Weights of a small image classifier.
Model: 29.4M parameters, 64-pixel images, activation gelu, moe top_k, patch size [8, 8].
Training: soap at rate 0.0022, batches of 128.
Data: trained on telescope images of galaxies (Galaxy Zoo DECaLS), 88335 training examples.
Rows from block 4 of a small image classifier, named by matrix and row number. Rows with one number belong to one neuron. Each number is 128 + 32 x the weight over its row's rms, rounded and kept within 0 to 255. All counts start at 0. Numbers have three digits each.
Before each neuron's rows are labels from the 100 images, of 14976, where the neuron reaches its highest value: "strongest on" is what is common among them. Only what is clearly more common there than usual is listed. The data: telescope images of galaxies (Galaxy Zoo DECaLS). In brackets: how many of the 100.
# fc1: MLP up (model.blocks.4.mlp.fc1.weight, 1536x384), inputs 96-191
# fc2: MLP down (model.blocks.4.mlp.fc2.weight, 384x1536, transposed), outputs 96-191

strongest on: edge-on disk: yes (40); roundness: cigar-shaped (29)
fc1.136:126068031083109106123079111113141144158114064136220144093098110097127122100117096205084122122143116182127098080127150087152137119142127150156124138204109098094141164136159080136099122074132157070153104114108044130124147125145097164105122148142165146153114094140156112134128138162164108090
fc2.136:104106132130108161110146129133126123117122182119198153137138135127122145137123148143136124141159123149130111155111144144133118113175115134119124115129115123134142107135120143148161101125141108155130136132153138094129120104110127114122133125128122112123148106136141121110121131255144000000

strongest on: roundness: cigar-shaped (36); edge-on disk: yes (34)
fc1.167:193170130117144159072124136164146129087135142122091146108142132074099153155239149159109133101138148123127129110083128109112146110088157059082126135111086128090087148100189136099116131157102125125055138171145155212087134127079123119142137142175138108157109154166133143148135123166073092047
fc2.167:136129139124128136115130136115117151128152202139223138141150119150127125155109100152122119151143155137144076132158125140124102126167119147132133124124124149127131120116122134136128113135136125145135114103125104113135120115144106132150115139118128125121130116149116110110129136255109025000

strongest on: roundness: cigar-shaped (54); edge-on disk: yes (36)
fc1.29:127163116108107088135150152166131135140106078169193132156137086122153082118098155133097104099106197145106135166124124126171096139084130115115084105169101190115125101087149097116114082111159169052146128151098109160130140112134130090128113134067140200107130146051167131117066128122124096063
fc2.29:125104130123115129100160129144113109120130185129217115140158133144151132131120110144140125117154122148132128138147119149102118111170125133137125119105139149113136100149104142146147125128119107123126103099135108118115145128117146130160130114146123115110130116131102142116127145255109015000

strongest on: edge-on disk: yes (33); roundness: cigar-shaped (32)
fc1.316:143117132086080100190169173108124187146109088075141081075148161165036080118129133138172132119118148092103144063134106089130128142129181158098129138177133126154183109139092148183127122097106138101135115080072169089071110093076137097087142097109147137130090109191115105112142163137131087114
fc2.316:156164134134172161127109130169096106120116077144061142114119120106156107162153159130139210106118116151122123088100125143137156166118142120095099132138181101154118112152183072121143106105154149162119138181155141097125130102135096129156132091131102141142124106166111092157143149000127213250

strongest on: edge-on disk: yes (27)
fc1.101:167171132151152159113112098162164030166113136150169162150132073093116104139123168168130110089123105128140117196126133133153122147086063115178136107140095135103129088137162102139127168179076114131168128115161145104135138058127064112175071142127123088175149103097122101101159096144113090058
fc2.101:107132144153116118115145134136107135110124168139226119133136111142135147112107118148116090154154127117152099122147129138110111125143129123144152126117111156110130128126141119108144121127108140147109125124128141138130131147121121142122115126116129124103120118103138153107127157255136000000

strongest on: shape: featured or disk (61); edge-on disk: yes (59); roundness: cigar-shaped (31)
fc1.322:166189111075210110178068116076174136138163108104131131044120143095160131091096128134140195158091141120123113114155096113159161145111167081110149155143099158057173087155096167091135174116178079140101034064189113123107106117062140092093116129137133137090132161088160117131110113116148149116
fc2.322:097073132153126172108133161163114085086089087160114148193147103139101149146119104108130166110133123122144161106160126136108124111148085146115115141120115130172144110158166090134124113134122129104120135162125134156115137111160108111137141114108095147157151128112136087136132093000160229255

strongest on: shape: featured or disk (74); edge-on disk: no (71); spiral arms: yes (56)
fc1.762:114145138116146133127177105089178163126158059128171159165164131125135175074148153139076205162149107135070142145159086178106143078136181132145139197173066097078146104165159142100147142120094095140123119092085088137119175153098068101098112124140142129158137119105154164141169120136147133167
fc2.762:104111142140146122114163104120115136109125064095070131135120103130146105123126147132123162137113144123117178104133106146107137139091143119127123115159145120160120134152098144119133105116135142135153123132102157129160135128111129108099091120136129105137155121132110142141156135000146219255

strongest on: shape: featured or disk (80); edge-on disk: no (69); spiral arms: yes (60)
fc1.754:098124110096130140103069146178122118101101122126116106163122122192158108048147164106123126123150157154043087154124133125139176175077139109187069147157133138135108150103111109153163169074169151154158187121147096170206150153151114132111144116134119074085067144113074202107149091120133120070
fc2.754:112100158140119164114136149091122144093151148153208150142112113134132100144106100140129126104148147148182095140151097157141135093180109136106149114089109164130116149106146112107136134136130094125115093099166109101101102138114128139162111150109143134139140100147113138105178117255152000006

strongest on: roundness: round (71)
fc1.481:122106157120131132165106185153148150150125162167136106108161120134033088162130174103119158147145125187093106124124148111144119177114112071111099157129125154132147142068126165160116135064118136123120154137130157124192075156106126138108078104142211139080132142132109137110133067063087072101
fc2.481:104133155148158118157142105164119119135137065149073132110130141108137135107151108076111158117137124134123169125120128118132111113083149107128139148139118129118150138113128136119136151148107121135119133166131141120116143138153147137122167102152103120111120118131128113112130123000134235255

strongest on: roundness: round (62)
fc1.523:192089109196108091150127110110122150136064114137176110182085146112167128123199120096125176135087137135094176109130148094183099146134082094093131129139170092144132088125085125080123134117097180102153135082164140123117160124160125158170098165156138180144122081115161126132121113138081138108
fc2.523:143109130147086110148131108094094088100183182125146118097146135144153106117075148156125041103187173128150084140143112128116148134148149135095180140100143087111131151149167153133166126150142129124123170137108164107127117099157127141080127146156084150127108145173113150146114130229153024022

strongest on: roundness: round (67)
fc1.152:150172126115157099139114203114125103152128130134147177150096077087105084134149151174106160169113127134129156149108176167189090134137092099157106096080086134088174119091153143132183160100188125118047136166116166148139135099185111156144107117110163118111139103168085116075109153081114088153
fc2.152:121140160130135154155129113105100164132142094118043135147138108105118093139145127142146119136153135135123149152099111136128159150117123135116112112153102106163126116153116113123111117113117127133142111125092137128144127098127128106125159097106122128154135114103179152142109114000100217237

strongest on: roundness: cigar-shaped (34); edge-on disk: yes (26)
fc1.585:104132159152152125124094169109100108184119120127177120153158149177137164143105076134130117145079135103239133147098184149055141103143116183109171071074167165101134077096131141119154101173122176083086109120108118120128121107173152143125130133125140157150089204126121144136097133159114091129
fc2.585:108139138111088132100115099134123138124157208151190129117128115108119127135109109150136099107134122128123102149130109130139105134130120142100127139146140134128134116151103148130130145115112119148121127106128127147129134117116116106124107132133125133125154126120128131113139115255148008000

strongest on: roundness: cigar-shaped (27)
fc1.109:149137163164108167096166149173153117100093169162156178126106166085124134092148178120110149167153110130112121116121130131145074146107092074113099157141068136082173147073118152142133144143147140167119144116084169134173162155113153109153135056053155119117136147158105176071141069136086124115
fc2.109:085104125101100086092132130129122125117096138108178096121146076151059144167122118143128111151130148120153093100154130122158128094209093157127134129159077132168101145118098128123141173146109101145162090161196125156136154069087137154112128184137115088107112126108140150142109090255092056075

strongest on: edge-on disk: no (71); shape: featured or disk (71); spiral arms: yes (68)
fc1.459:081143148111094114139075137151133130178167160149134131115110081138101078133060147147098185095066180147174191135175080126109157133131105113156085077132148089104092159106140122145079093117138107113149116114140160137090155136138139185155106099098076100099134175130180117175124083117109133205
fc2.459:145116110134138146129117135108144134112097044115038122138137118107116133136121137081117130133083115113088132130135140136130155153103133136114109136135117122160120101160117143135137126117113150133147119122152145150143113112140121132104130136127126160109135110120145113115123104000151255255

strongest on: roundness: cigar-shaped (39); edge-on disk: yes (29)
fc1.472:180147142153117129125140129073133087167086105143212121162069143123158102084200138117108158077142098173158138141115128127137129099113103073164205151120131074062119122063122145180161135176084164098154109113142175109164139123120108105124099139076135120132131145103114138111096115088108078125
fc2.472:117104131127090136124125104149100134132126189149208130105152119130104112150111120158125086126126163149148093162161144154139112132149132131127143124108135152144152135145108143105108106144107121142104136134120106135138133118124116139137136119141115117117134125145134133124125133255098019000

strongest on: edge-on disk: yes (50); roundness: cigar-shaped (32)
fc1.462:108100106149151104097145137103108169142167147129229135105145125177146116117110102148133130125052117115106136146158146169091061177127144128163196088114086137110171136205150138124130154103143191129124108078064111096118130120130130102088111137150134186153108136108083081142109094141142072096
fc2.462:116112138134113141134123113129122145144126195122203122142140135116141150141125150155103107132135121142164118126127139137101127139158129111122120128110117140131136113104125142140159116127116148151115138120137134119146140127112130103126112107122116134154154131108106136103106133255120036000

strongest on: shape: featured or disk (66); edge-on disk: no (65); spiral arms: yes (56)
fc1.123:107104077102138151182094188163110086100132082131118099102122145124144099161114097081087153137120165100069117126128147157116147120182171085138072115143121082140123123102078092123109156081116106055201174129110151120091138153136120071129125081118104100093059087183127110137155127144096143149
fc2.123:140132151097161147152140099149109139128149061083027118096126159146116131105146138093185163099093122154130150139154113119129144131103138119121117136129167121113142103114119095134110098144153131147137134159156129166130094143112138111121132145144122151168137125111121147114126152000145197251

strongest on: edge-on disk: no (96); shape: featured or disk (96); spiral arms: yes (91)
fc1.172:143086109154070145112138081129141200134106090105088144129137180111137164113080073054197095148104091081145155097118146095109116081124097120097135122097126150103117136173105121149080137129118128117085096126141158128123160080113178159072101166133126128072188115150121099127126149071144142129
fc2.172:105159134106132129121105113154106150146127065163028098108118131132105098124115133096096148143144121117088127143132153143096129156084114115129102127150111125161118134100139135157126159128146113134107130121138161153131121106143119152135131121161103131152096167154127099149152117000139221255

strongest on: edge-on disk: yes (67); shape: featured or disk (67); roundness: cigar-shaped (29)
fc1.649:070146187124093099158143117120127117140162162143087107089157116114136157101130133084151113175108116131162147168155116152010104093107164175123176184113142112099103105133131151101129156177154189184132066122139164061178136116132127183134146094144137130066135176189140082115101175172166122129
fc2.649:125153142142097098140108144121146113144129200135188107147126137114091113134132140118087094103082166116141120164127148133130091116150153157092160131120093143121099173137123162143131128120148151103148162125093147153079107114137121107122107148114144101165126091114136133123149104255143049000

strongest on: edge-on disk: no (55); spiral arms: yes (46)
fc1.719:150180111171133160138135080133089126112087118208150117120134091168117115133118129154182169118141093124138172150152099109084146172089137114123115084170088194146092144104112157109151081141124100103070146175122096165119118191144161106144097121119118126142131134085109168139109170097116163125
fc2.719:141149121097146106162139152145122112115143086129022107150116154139127113112126137123122163157094145144132149092138133118129154141105130134130125127110121106140130110142116129109139154116157131119125122121140133120130110105115102110144096143120136126127115106127150116158127097000132254255

strongest on: edge-on disk: no (94); shape: featured or disk (94); spiral arms: yes (85)
fc1.639:141085095153114093105137106105112182185118145101120092156161082114152122086130124113159138124032170130117136128100122171107086164090120189106069142129195135119048129110078155069142172125147139093085166111179153118163125120174160108160159100111124105158115111093155162090100094071142155133
fc2.639:144146149123136107140114137136097114105095022150066127149137112119106108125111154125132174130098137108095168137140148108126102130076154126165139143141124141158112107147116135123100127148112109112154123124149150124139126148148104116101109121116097158110150134111125120140111116000146217255

strongest on: roundness: round (72)
fc1.626:121180174130162092158158179126086129152146118155162141089115146166163126129092098200072117158115085069111163061114108170204121143169121108173091143108189088087135109165117125130138168124173113137116119125098091092122115138134103179211088126114091124133118181174076164085154172107140162158
fc2.626:123116122149150139151122121122125090141138037130063154138130127078100132123150096140098127127125128122144153169142141125094141117079097121091126146123131156134133134131164097122156118156081131089132108158153104123129123086133135119122165139117143132137116138137142094155148130000141198255

strongest on: edge-on disk: yes (56); roundness: cigar-shaped (33)
fc1.304:159117089119163106064069098102122097189100033110184153190149153116182123161129088068079181091164186173175070143076061166098115113125110146116131142125134139114108228123129125095173049085126183141112111128108125138156135166108174157068104118069127152185150134157105127132152123114118107097
fc2.304:146101148140116111121119124133110152102139222148209110142156137161126108123105154163140122130137140126162133113151150126132144111162117111142143118125119145096154099126138129150142137102140097143142114124154113115119140116120123121150127119161103127124133113112116113106119124255142003000

strongest on: edge-on disk: yes (33)
fc1.55:094145116100089144095156124165135171142140148179132141127095155136123100144091193143127109097135120158049015102140138090147152117151131102158085140181062089116144140189149137128153168110103109129090125101111101159089132139134127123161117135180122152104109109099101136109111110150105099075
fc2.55:139093108131103121097143118109115101118143200111201131107121123121105150144121118152105106125161139123169127135114110146109096122159136164125153132100140154140134122133141114123146132145144132120143105128120134105132127120122110136120143147123147130117132137121115122121125122255127015000

strongest on: shape: featured or disk (77); edge-on disk: yes (53)
fc1.475:145128139122085129127159114185161101090090106170137133131087094078127120167139137162089147115078093142107120114102123095156160163165114116106118112137119108172120117100176113111050134108169100167105134180096162134109164076153075135110090127076160126102221104097128106128123134088153176127
fc2.475:139163129155162142136124134150153153125147047157024148124093126102122091110113119111163188161117122134099150097132131121119135151134150111129125111108140096137150147127118109147105139132132127120106139149140146148152138137124143125144152105103152136120117118127132133153150142000117255255

strongest on: edge-on disk: no (86); shape: featured or disk (86); spiral arms: yes (72)
fc1.75:127087125174192140101148123138164166107081061094167102162135118121133073145144133168134149120133119157129110121149094187174124154068132113188127100116132141061123112115108165160096199078103077166104124100089171173102098095105095106082174110080187150135161133110123097074100131129146103162
fc2.75:114122113117150148165100109123143152133116061118048120147102121119154156146113128101154141133101135111132157122132124147100120143129110143158095139166113150158130118120130102126143127131144118101137139141145143115152117116094108115126127143140111156107139126113173139138103127000113255255

strongest on: edge-on disk: no (91); shape: featured or disk (91); spiral arms: yes (81)
fc1.283:156110192106184098148089181112132094142095094197081192094163156142153138150101115135107133063112087127145113136160085125073119169108143184103165095085176078072149140115124119124108092145127142140135153189120136133095111114146094098106136106153127179136062140139058085177153109108145121191
fc2.283:148126126113171138135144126110152099130112072153040131118112146142140136115152140095157142111146127148089123099101108139102140123133137126128089109124150138106137118125101145148121146133157126104143136154143141145116133137108128123121120126152131148143138109128146128141113132000107254255

strongest on: roundness: cigar-shaped (34)
fc1.7:126134108153113113129155134103121157234169147151127115154084119153142164204149092138142181145121148127190086184137160157099100112053102099126154119088157146155092144088148080074151085174112127096113104150116135103146140156142072098123176164073089083106132195107114120160107145150129165090
fc2.7:135115115139097129100131138140129130125140176150217160140157165122138118128146113143117106140130136150141116161152146133131151149179121132130128122118109149126117140107137127113131150121136136155131149112138125125140115111099143137125114122108117126114120102147097141121130121255132000000

strongest on: roundness: cigar-shaped (41); edge-on disk: yes (33)
fc1.682:103138116125179086130112090129117107090154136098149138117132163107080119114128155180144158146157085127141103129119089126108135152039086077113099124132177124075148165151169138164130124126183087129126157108247128115094164116119149116111128135155112135141133090144129101114072088138102092094
fc2.682:144115130116082150149146145141094108109123188119203128136128105134148142119134121137118129110146158143137116119157118148138095137171147130101132145123132154124115130141152108115143131103095138142129104086145105103128122139147115105144103140118120125102148099136085134121133155255127000000

strongest on: edge-on disk: yes (39); roundness: cigar-shaped (35)
fc1.140:138119063118195137118114128167110122085090159080173115096100156097093165131210211171157164153128119080112128141130091112160160092142118075172101096116145102126125174140157131142173120081092116153093135127135100197098137145082108071173151093167097149123135111190138176176130127065066091080
fc2.140:134127152121072157126144119139114124114136179114201143122152094143143119142078117165095098123174148145155117110154121123112102131182135157105158137131134149124109107129123136151125122146143123151124097131169108084115141127124129145120096136116114100106172138119096115098123142255161000000

strongest on: roundness: cigar-shaped (50); edge-on disk: yes (25)
fc1.429:141105153148088112112207077128107162086146080077123143091151094119118128154152154137146117153102147102155144116147116120068112095169225139203162078164091104135143204142134137135152125110156124140134129086155082163079147109106109156064140110190160124122190061129125069136070072183120134087
fc2.429:152126104127127119129118126155100144113130189132221162153147124127129122143119127176122131132136140125167119109149133114117098124113124114124128126117151142102144097111130125123149091101117111139103128125120137096135128141137086109145091112122145130127130135129118109110110139255131002000

strongest on: edge-on disk: no (90); shape: featured or disk (90); spiral arms: yes (82)
fc1.347:112146038158103107167153117173081182115137119101123202103183107151124174115111099106140130161143143133177119149144147138106126051163115154142123134130197112137133126148084133118150139073119158139139116129173060065144119143133172083156146116134079203144098129084166152117119143141154103180
fc2.347:142164138105112118126122157134108106159139137092180114148079127135072138129119185177122044133172111157135125133147114113156139153093163074109177187147129137100129138155103092146093086146139123114161093133098146164125111146153119098144113148119156100109131124164118091112140141255116098020

strongest on: edge-on disk: yes (70); shape: featured or disk (70); roundness: cigar-shaped (26)
fc1.84:133149132149189109099159097107080113137146098144170120148127084129124114134113187159119140129191116144067105128108093133203164121141137096175122162130095117132119137173119138132155132145104100161178151139101160152111122156146125099113121122113130171123095046094110131113112089100132142069
fc2.84:145124125109121154172128133130124133133151234090222149126122112124142087142134121168120144119165120118154151120123131128095083131181129158098152112085126164091110142106130135134149081123126114132126095086171138095126124132114097156147114138139089086098166122173135114135113172255143033000

strongest on: shape: featured or disk (91); edge-on disk: no (90); spiral arms: yes (71)
fc1.536:145094155093107119062160164103150094165160109123169093082078193123154104141094138143092137162141092175157134147136146143153156102141182097152118099112135161143126116120172141121069099095118112078117107165174151163087122163142100130148138118150200060156140149118189134145087170054168097143
fc2.536:112155118123184154117122142102142109107113043161047124098138098112119114139134110130121138130141130120076136149105132102142121100122119145164088105150157091129147120127099129134127147135141130123147153116101151124128124144119123125116143093138127154123115138125108104156155126000095205255

strongest on: edge-on disk: yes (40)
fc1.291:092155120166100143166103128124093141113117164130145111140154110122125159103163134163149170132074157089118127164114115158183122105065157057084133136161117182126182126118183109094162129059151119127142106126163130162173131154154163091144147163155134176136152081078093132148155150110168104187
fc2.291:140127137146161143142127148137119116137120057125048148151140135119156111107127147122142170128133129135085157145137097134152119145111140105156122114157165127106102121125106123121138117142123103123162151152115152096126157120108152117132146139135102161103122125138117123159130125000147244255

strongest on: edge-on disk: no (96); shape: featured or disk (96); spiral arms: yes (91)
fc1.229:172077074126135116177145141176090128161089140118084102099098160155096131114116069048126104122102103130135175138145168110136155070110101201065161093096165138108147095130116155156144071085143113151110126098153179108073108137069144138170134139111127122137087142181112099056147103101124154184
fc2.229:113113164151139145126135122129138140159161073156009153101143152146088110119129114069120155156098130156106151113130122119091119138121107138149122138137132131135091154136148128158106121139123105081136132151138108145097149123140085127088145078151097139102133130132175159144125075000140237255

strongest on: shape: featured or disk (76); edge-on disk: no (58); spiral arms: yes (57)
fc1.556:180097176121142162127064077102160104177112199132137094110161142173117104147095104136153138134109096154130104097091172141168116125131075094115188152114116122101173128171189125075144084104161136149089134171199130124184089110082119158174123163077109139070153173167136173092136125094146161072
fc2.556:146152103107150142138129121118125112136120015156076150139147158111139148113129147123164152161113123136092126101113127113096161123131129149115086130141165115148107126136109138145146148118142140109126115119147122138144166141131115119140115091132144135140110140125134104126117134000142210248

strongest on: edge-on disk: yes (43); roundness: cigar-shaped (33)
fc1.47:075132161132127115115117151096105141138148109114125071134181078144133135144134119145185089166129174073168123165141083124117079163139143164145184121122174081128125126159084129163124125123146133108153073099138164106121172121159144112126129109199176096132165116113169111153045155165127135187
fc2.47:131141109103088122087112141143138132125145177112154145129132162145142176106138168150094108079161107145170093124125125116107079144084167107133147123105122116127107122138137114141122129124116140136134153120119097106104125104161107086153126100110151155149125088097131098103150129255131006003

strongest on: roundness: cigar-shaped (41); edge-on disk: yes (25)
fc1.313:136103114126103128133188080141139106170088156112186153133129133127190117159171123173135140168172163112197140151090095130111121094088122078150158052128111147163084127087137161095195072147121153105032136162196080189161069077117114137138128176129117172190176133147088198111118132144172100062
fc2.313:122112116116087136104118137154125137123147198144202114151143139114147160123121103166120096119144131138156106155144152155130130125161141130118149136116121150121149128130130147117124152134108131152138134134120112106119143118134147136129108107134143129130117114147132117112117105255120000000

strongest on: roundness: cigar-shaped (32); edge-on disk: yes (29)
fc1.269:152072148153122158136101098126204082138089129120138127161107164136138102181142147214143116131156118143136132168115128127151130065048065108120131080096117165144100146118135122096104157116091139089071104121078117168169123154154096102173079163084161126123139056089103143124106117166127099088
fc2.269:110148137136095143143128097124116131104159181116230133143150149139117132132137132128116153141129169128127109140118125159124139145183150144114135133121144148131113143141121128139121110115124124154149128105165134108152126099134142134156142131137153107113114151150104131113149143255119008000

strongest on: roundness: round (56)
fc1.634:129083168089116102132077171202147146094081129121118104132135116158090097085210184163140120074162136141136105102082160122091073138102115087163067156158130179131142156139156157094095160141121139165133123142107127140114122082181148055119182138125133148047152126158138153082114121124072154117
fc2.634:107152151100158130164131148101103131134122072117055129128109134149110132122116139111163161111142143146131122107130108129127143112151136113152105118126119098139132110116122135151106114139119119127116149164105124104119130138151146172132121109114140133133144112141110153131142158000150240255

strongest on: edge-on disk: yes (44); roundness: cigar-shaped (30)
fc1.71:147101104118166120085158087078117069115140115200199168146158099120159109133106116089123095161119067076153150173127137172160176051132118149084146123081107197164158150183194124134149071122131165085071067134131108117103059105116164127164117160134158138157114159130108107150127146134133091073
fc2.71:102133143137115149128119129160142115119114206134209102129119137119118148112121100158101101131156111156124116108125142149111101142125140113096154105135102152112150133125108148138122139125139111127125101104126102106122142132114144111147126113121134130129124132105135122125130114255135025000

strongest on: edge-on disk: no (57); spiral arms: yes (54)
fc1.587:092094084119150117151138159131081105118133149086092106148140146123155188140089070102101065121113154086137159102133121167103091086160185209128189144130120121069108150094102125139105095144149189130120070133154125073121148148124160135133160122171128142139122118120156105119126156137135106158
fc2.587:123125145132082130101097138133116110136139186123231123100118138123143142105123124151108085109133121121127117140153128104115132147131173111103130115150141129140156127136134119123129108122143117130132144094108108132119144120125103099116152118131111128151147107114127102136102112255102004000

strongest on: edge-on disk: no (90); shape: featured or disk (90); spiral arms: yes (76)
fc1.515:096085078094126118113077161159035110131123112186061179122163128177047145147077092119127138118098152142165104122162120177120092111167122165139141176154145141105191164104125135090152098082104149102114147105124146125123089133131130130085119148153148082128123133113101094139129129104172147152
fc2.515:113106106145172119113126113138127117152098061130046141144104148133145108152144148078151144112123132106098133118097135143139144148133113111155103100145136106119100137138126149128108133135162131124115133127133152104139124142106117148117156121132128121136129126133115144109154138000139233255

strongest on: shape: featured or disk (91); edge-on disk: no (84); spiral arms: yes (72)
fc1.568:139130148153102142057132152102089070171160124167068112148105132179132154105158026092104146113087158160185107113174184161157151163135154135125103186084115170151181110147165133110128111097102133128163115112070161134115112137095097128149175107038116134123095184122109177106160118122126121123
fc2.568:119065109139111157113116121149151156118121183124192146107144135110086148153127120153157109113119158126096109167136126127149116109138117112097142080123132134126134143120123151149137174162132098157100102096140109176160151101073124114124131135119142119130121093085108128133111119255130015000

strongest on: shape: featured or disk (67); edge-on disk: no (64); spiral arms: yes (49)
fc1.492:092150118108110102144061163121089115105155100150167123120115100135138113079104155122084146137161159180120141164142159105198147169146078104107094136120194138119149146135136122152125180072100088064133157172092108097168075144144097107157154117073155122146099122108164157164167159108068127130
fc2.492:130106108135106115081160139129132136132117164133178123140138153109090167133128106162119089139127115109112121143139130140128101097110134126106123122110079143123121129108123133102144119148148095137137125094143088136152125145125135109128128107144152108111106134123137093114135123255139004000

strongest on: edge-on disk: yes (33); roundness: cigar-shaped (25)
fc1.366:140149122099172107083127132222146153057112151169142119102084118084152177122187125126077117124174152149099138104083108094139109141148138087157077106114126106137125119092149136165103174123103191143114163105159147149124127089114100122134102150147128131121104173105116179156114076086154169084
fc2.366:107135133173104164195165119089147098127105156103240135149154091162155113129064113120145128103167117120183112153128123179140152099177148189096163141089048174097130150129111122111176126148127111107139119171126138143140141140149135130098170156084098152146148100137103122133158151255128068000

strongest on: edge-on disk: no (96); shape: featured or disk (96); spiral arms: yes (89)
fc1.592:179163122156127076133095101133109164109165091111156115129178116099139115099094132080148073082122135091113124125163132136131118114137145217133119161133147118099119106116093108117121121158115184109140070085090153096153129179093177113150154138183025104119114149136128117105130152135134124179
fc2.592:147150138119169116168120129113105134113150036101055129127140122101141125125142139127136142132114112132120172108146143114121157101099124142140133122119134128133132113130128114119116158104143115146126139155138129119159158142115141126120109136141127113161127154117109114117134102000120220255

strongest on: shape: featured or disk (92); edge-on disk: no (83); spiral arms: yes (68)
fc1.549:123150134156140146107161158178149119122137120082127163164145187161154181084094114117102147154150192162140136135113149119104116098104089090143086119124131130154101108120177158130132176120113084137109130141115161133067177133163105161114100162121087094166123172143156185077167136080138098116
fc2.549:146112136123125117132121125107161141102126190151205138112143108137116136131096115124097084124124132139150115145141145126146136130152126152117148140153110134096120162143122166126124165149134130140146125105153111143158124105118130135129139129123155127103154122144113133105117139255135037000

strongest on: edge-on disk: yes (41); roundness: cigar-shaped (34)
fc1.72:165107103105110108112069128158122115145131128123139158123117064115127126109081165192107112108180117178134133076189103197163134099125113115108087113154104138101126087151077097110084119105094135145197164187133131115103151133103082071125134152043120167127162091099146156087097189116153094136
fc2.72:100115143098132127155156118129107110128155060138048116129109151133143115141143169129135162121135106153102160101088098128107137120105138115127137108135163124122132116149133123108098157142138152107132115154127129112114135127124134159125150121153141127146128110138112112126143133000108240255

strongest on: edge-on disk: yes (45)
fc1.12:152094141127169128086088124181126072132108159099145194101157131104183179166155157168131133118155107129146109148216199135127170170102087120167110116128144070123098130029086090166103158143157085128157093139127076116096127087117085075159140145149099172115096139102106126103084175100216158115
fc2.12:121167125131168123137105132106128116109114087107072140138146126135119104096112113075124131137131130106109142089109108117118141118134125152137121118114146145149147113133139138115089138138151117150135129153110157127149125108155112116135118117126112133117104151117111112134139103000133253255

strongest on: edge-on disk: yes (31)
fc1.688:145135131158107133112083106188103084163082121140178137141097124122172122117128100119125141109074147122093097177145156057087100104110082156150170118124106112132122101098124116093137112138076141114132122134135128193149118134111142114166142143161136117129172127146104169129128117200070121028
fc2.688:108124140127086156118126139125130126104144203134217142150152147127144147132114121132112090109142129118161116153133120150110132119167147122113126138127115141148124109126131148140122141150128137142147142119120121115140124112125135118144132120132145115118107150130122134117129120255147020000

strongest on: edge-on disk: yes (45); roundness: cigar-shaped (38)
fc1.558:080154132129094062106095120177120106069093152117161101092119136098174096163128125169061098141124167130143105129110124163136122139154154093159127116158146085114123176179144082091128114144109180152152144118111115142149207141142106159106159112135203119094085055139161115147085168122124155119
fc2.558:127125116127107136121125105117133111114137180107212140124139147139133130125109140125127136100146144133143110136126144139119132155164137118128152108136119118128144118096137120156133121108118116124116114133135121130137117120126125134153100131129141137145139131115115120096129135255146000000

strongest on: roundness: round (52)
fc1.653:176120142178157157147168080080140109183160103086157201105098132107109121155086097139142137124113097101129118124165152132095085111120136146133078131171136179151112107128150165106177094163109152089136154178097117095113135112134137068116136058109107159123100106119098167148086152110106151071
fc2.653:135169115143057146156129113127099099153116215144125115118177116088133135114141191134092146170170118125135101108155121143103135173137082101122161142134135143124148156144124120119111119130099112124122104098152142142128140107145067149158140143140168109105113150153101118092095148255121042002

strongest on: roundness: cigar-shaped (26)
fc1.485:073114118157146168107168131137103124125146114106189149157138128111212127145073081063102092143093139165177116139112139175094078103148113140139240112144150085101144132153157123147167134131153156142102128115117069089145159139132143105074097124163137131129155117122165141142113180160140068138
fc2.485:119131106117112140132113121128135104137134195136208133123131148110133123148127138153125103111156123136153102149116108149116139132139140114132119139104130137138128146142134138129149143130130148139139123106154117117118148104111131113126112128136150108144137145117134132119102137255130034000

strongest on: shape: featured or disk (77); edge-on disk: no (76); spiral arms: yes (61)
fc1.6:170097098087091107137110178150138073082129047110105100119149142135156167150114087105122196120104093092114149132099126140165099107142156135110163176110159179112119112129135115128137071150175094124121101128075127140145113117071147131092166107208118126155108112161158135154122135166136164214
fc2.6:102149127127154135134146115094136138118131086153061146111118114113096110104155132117130136108149104111121173129112106144146137124113091147130112125143118134105120117116147117111127110105164126125154156129113137109120142152142132110117118129150134106107099140131107138121121098000116255245

strongest on: shape: featured or disk (71); edge-on disk: no (69); spiral arms: yes (60)
fc1.596:096120121141133135112152056095109146184141133094199105131138140124129181116103127118164108123115084087148116118126089147071122144103162193110185142115143108086177178184108118129148135093147130135145088088167107083132183135099173175151098127181139169133135094102081122130081142135137079099
fc2.596:118131106105083110105108142135138129134129187132202150121123139103120133137118157154105090096153111143160134156142133117101133125142158126105130151104130146122129099122150144140145147149133132133144139100132137117125108116134111109125128114115115117135157127142127138111117128255146020000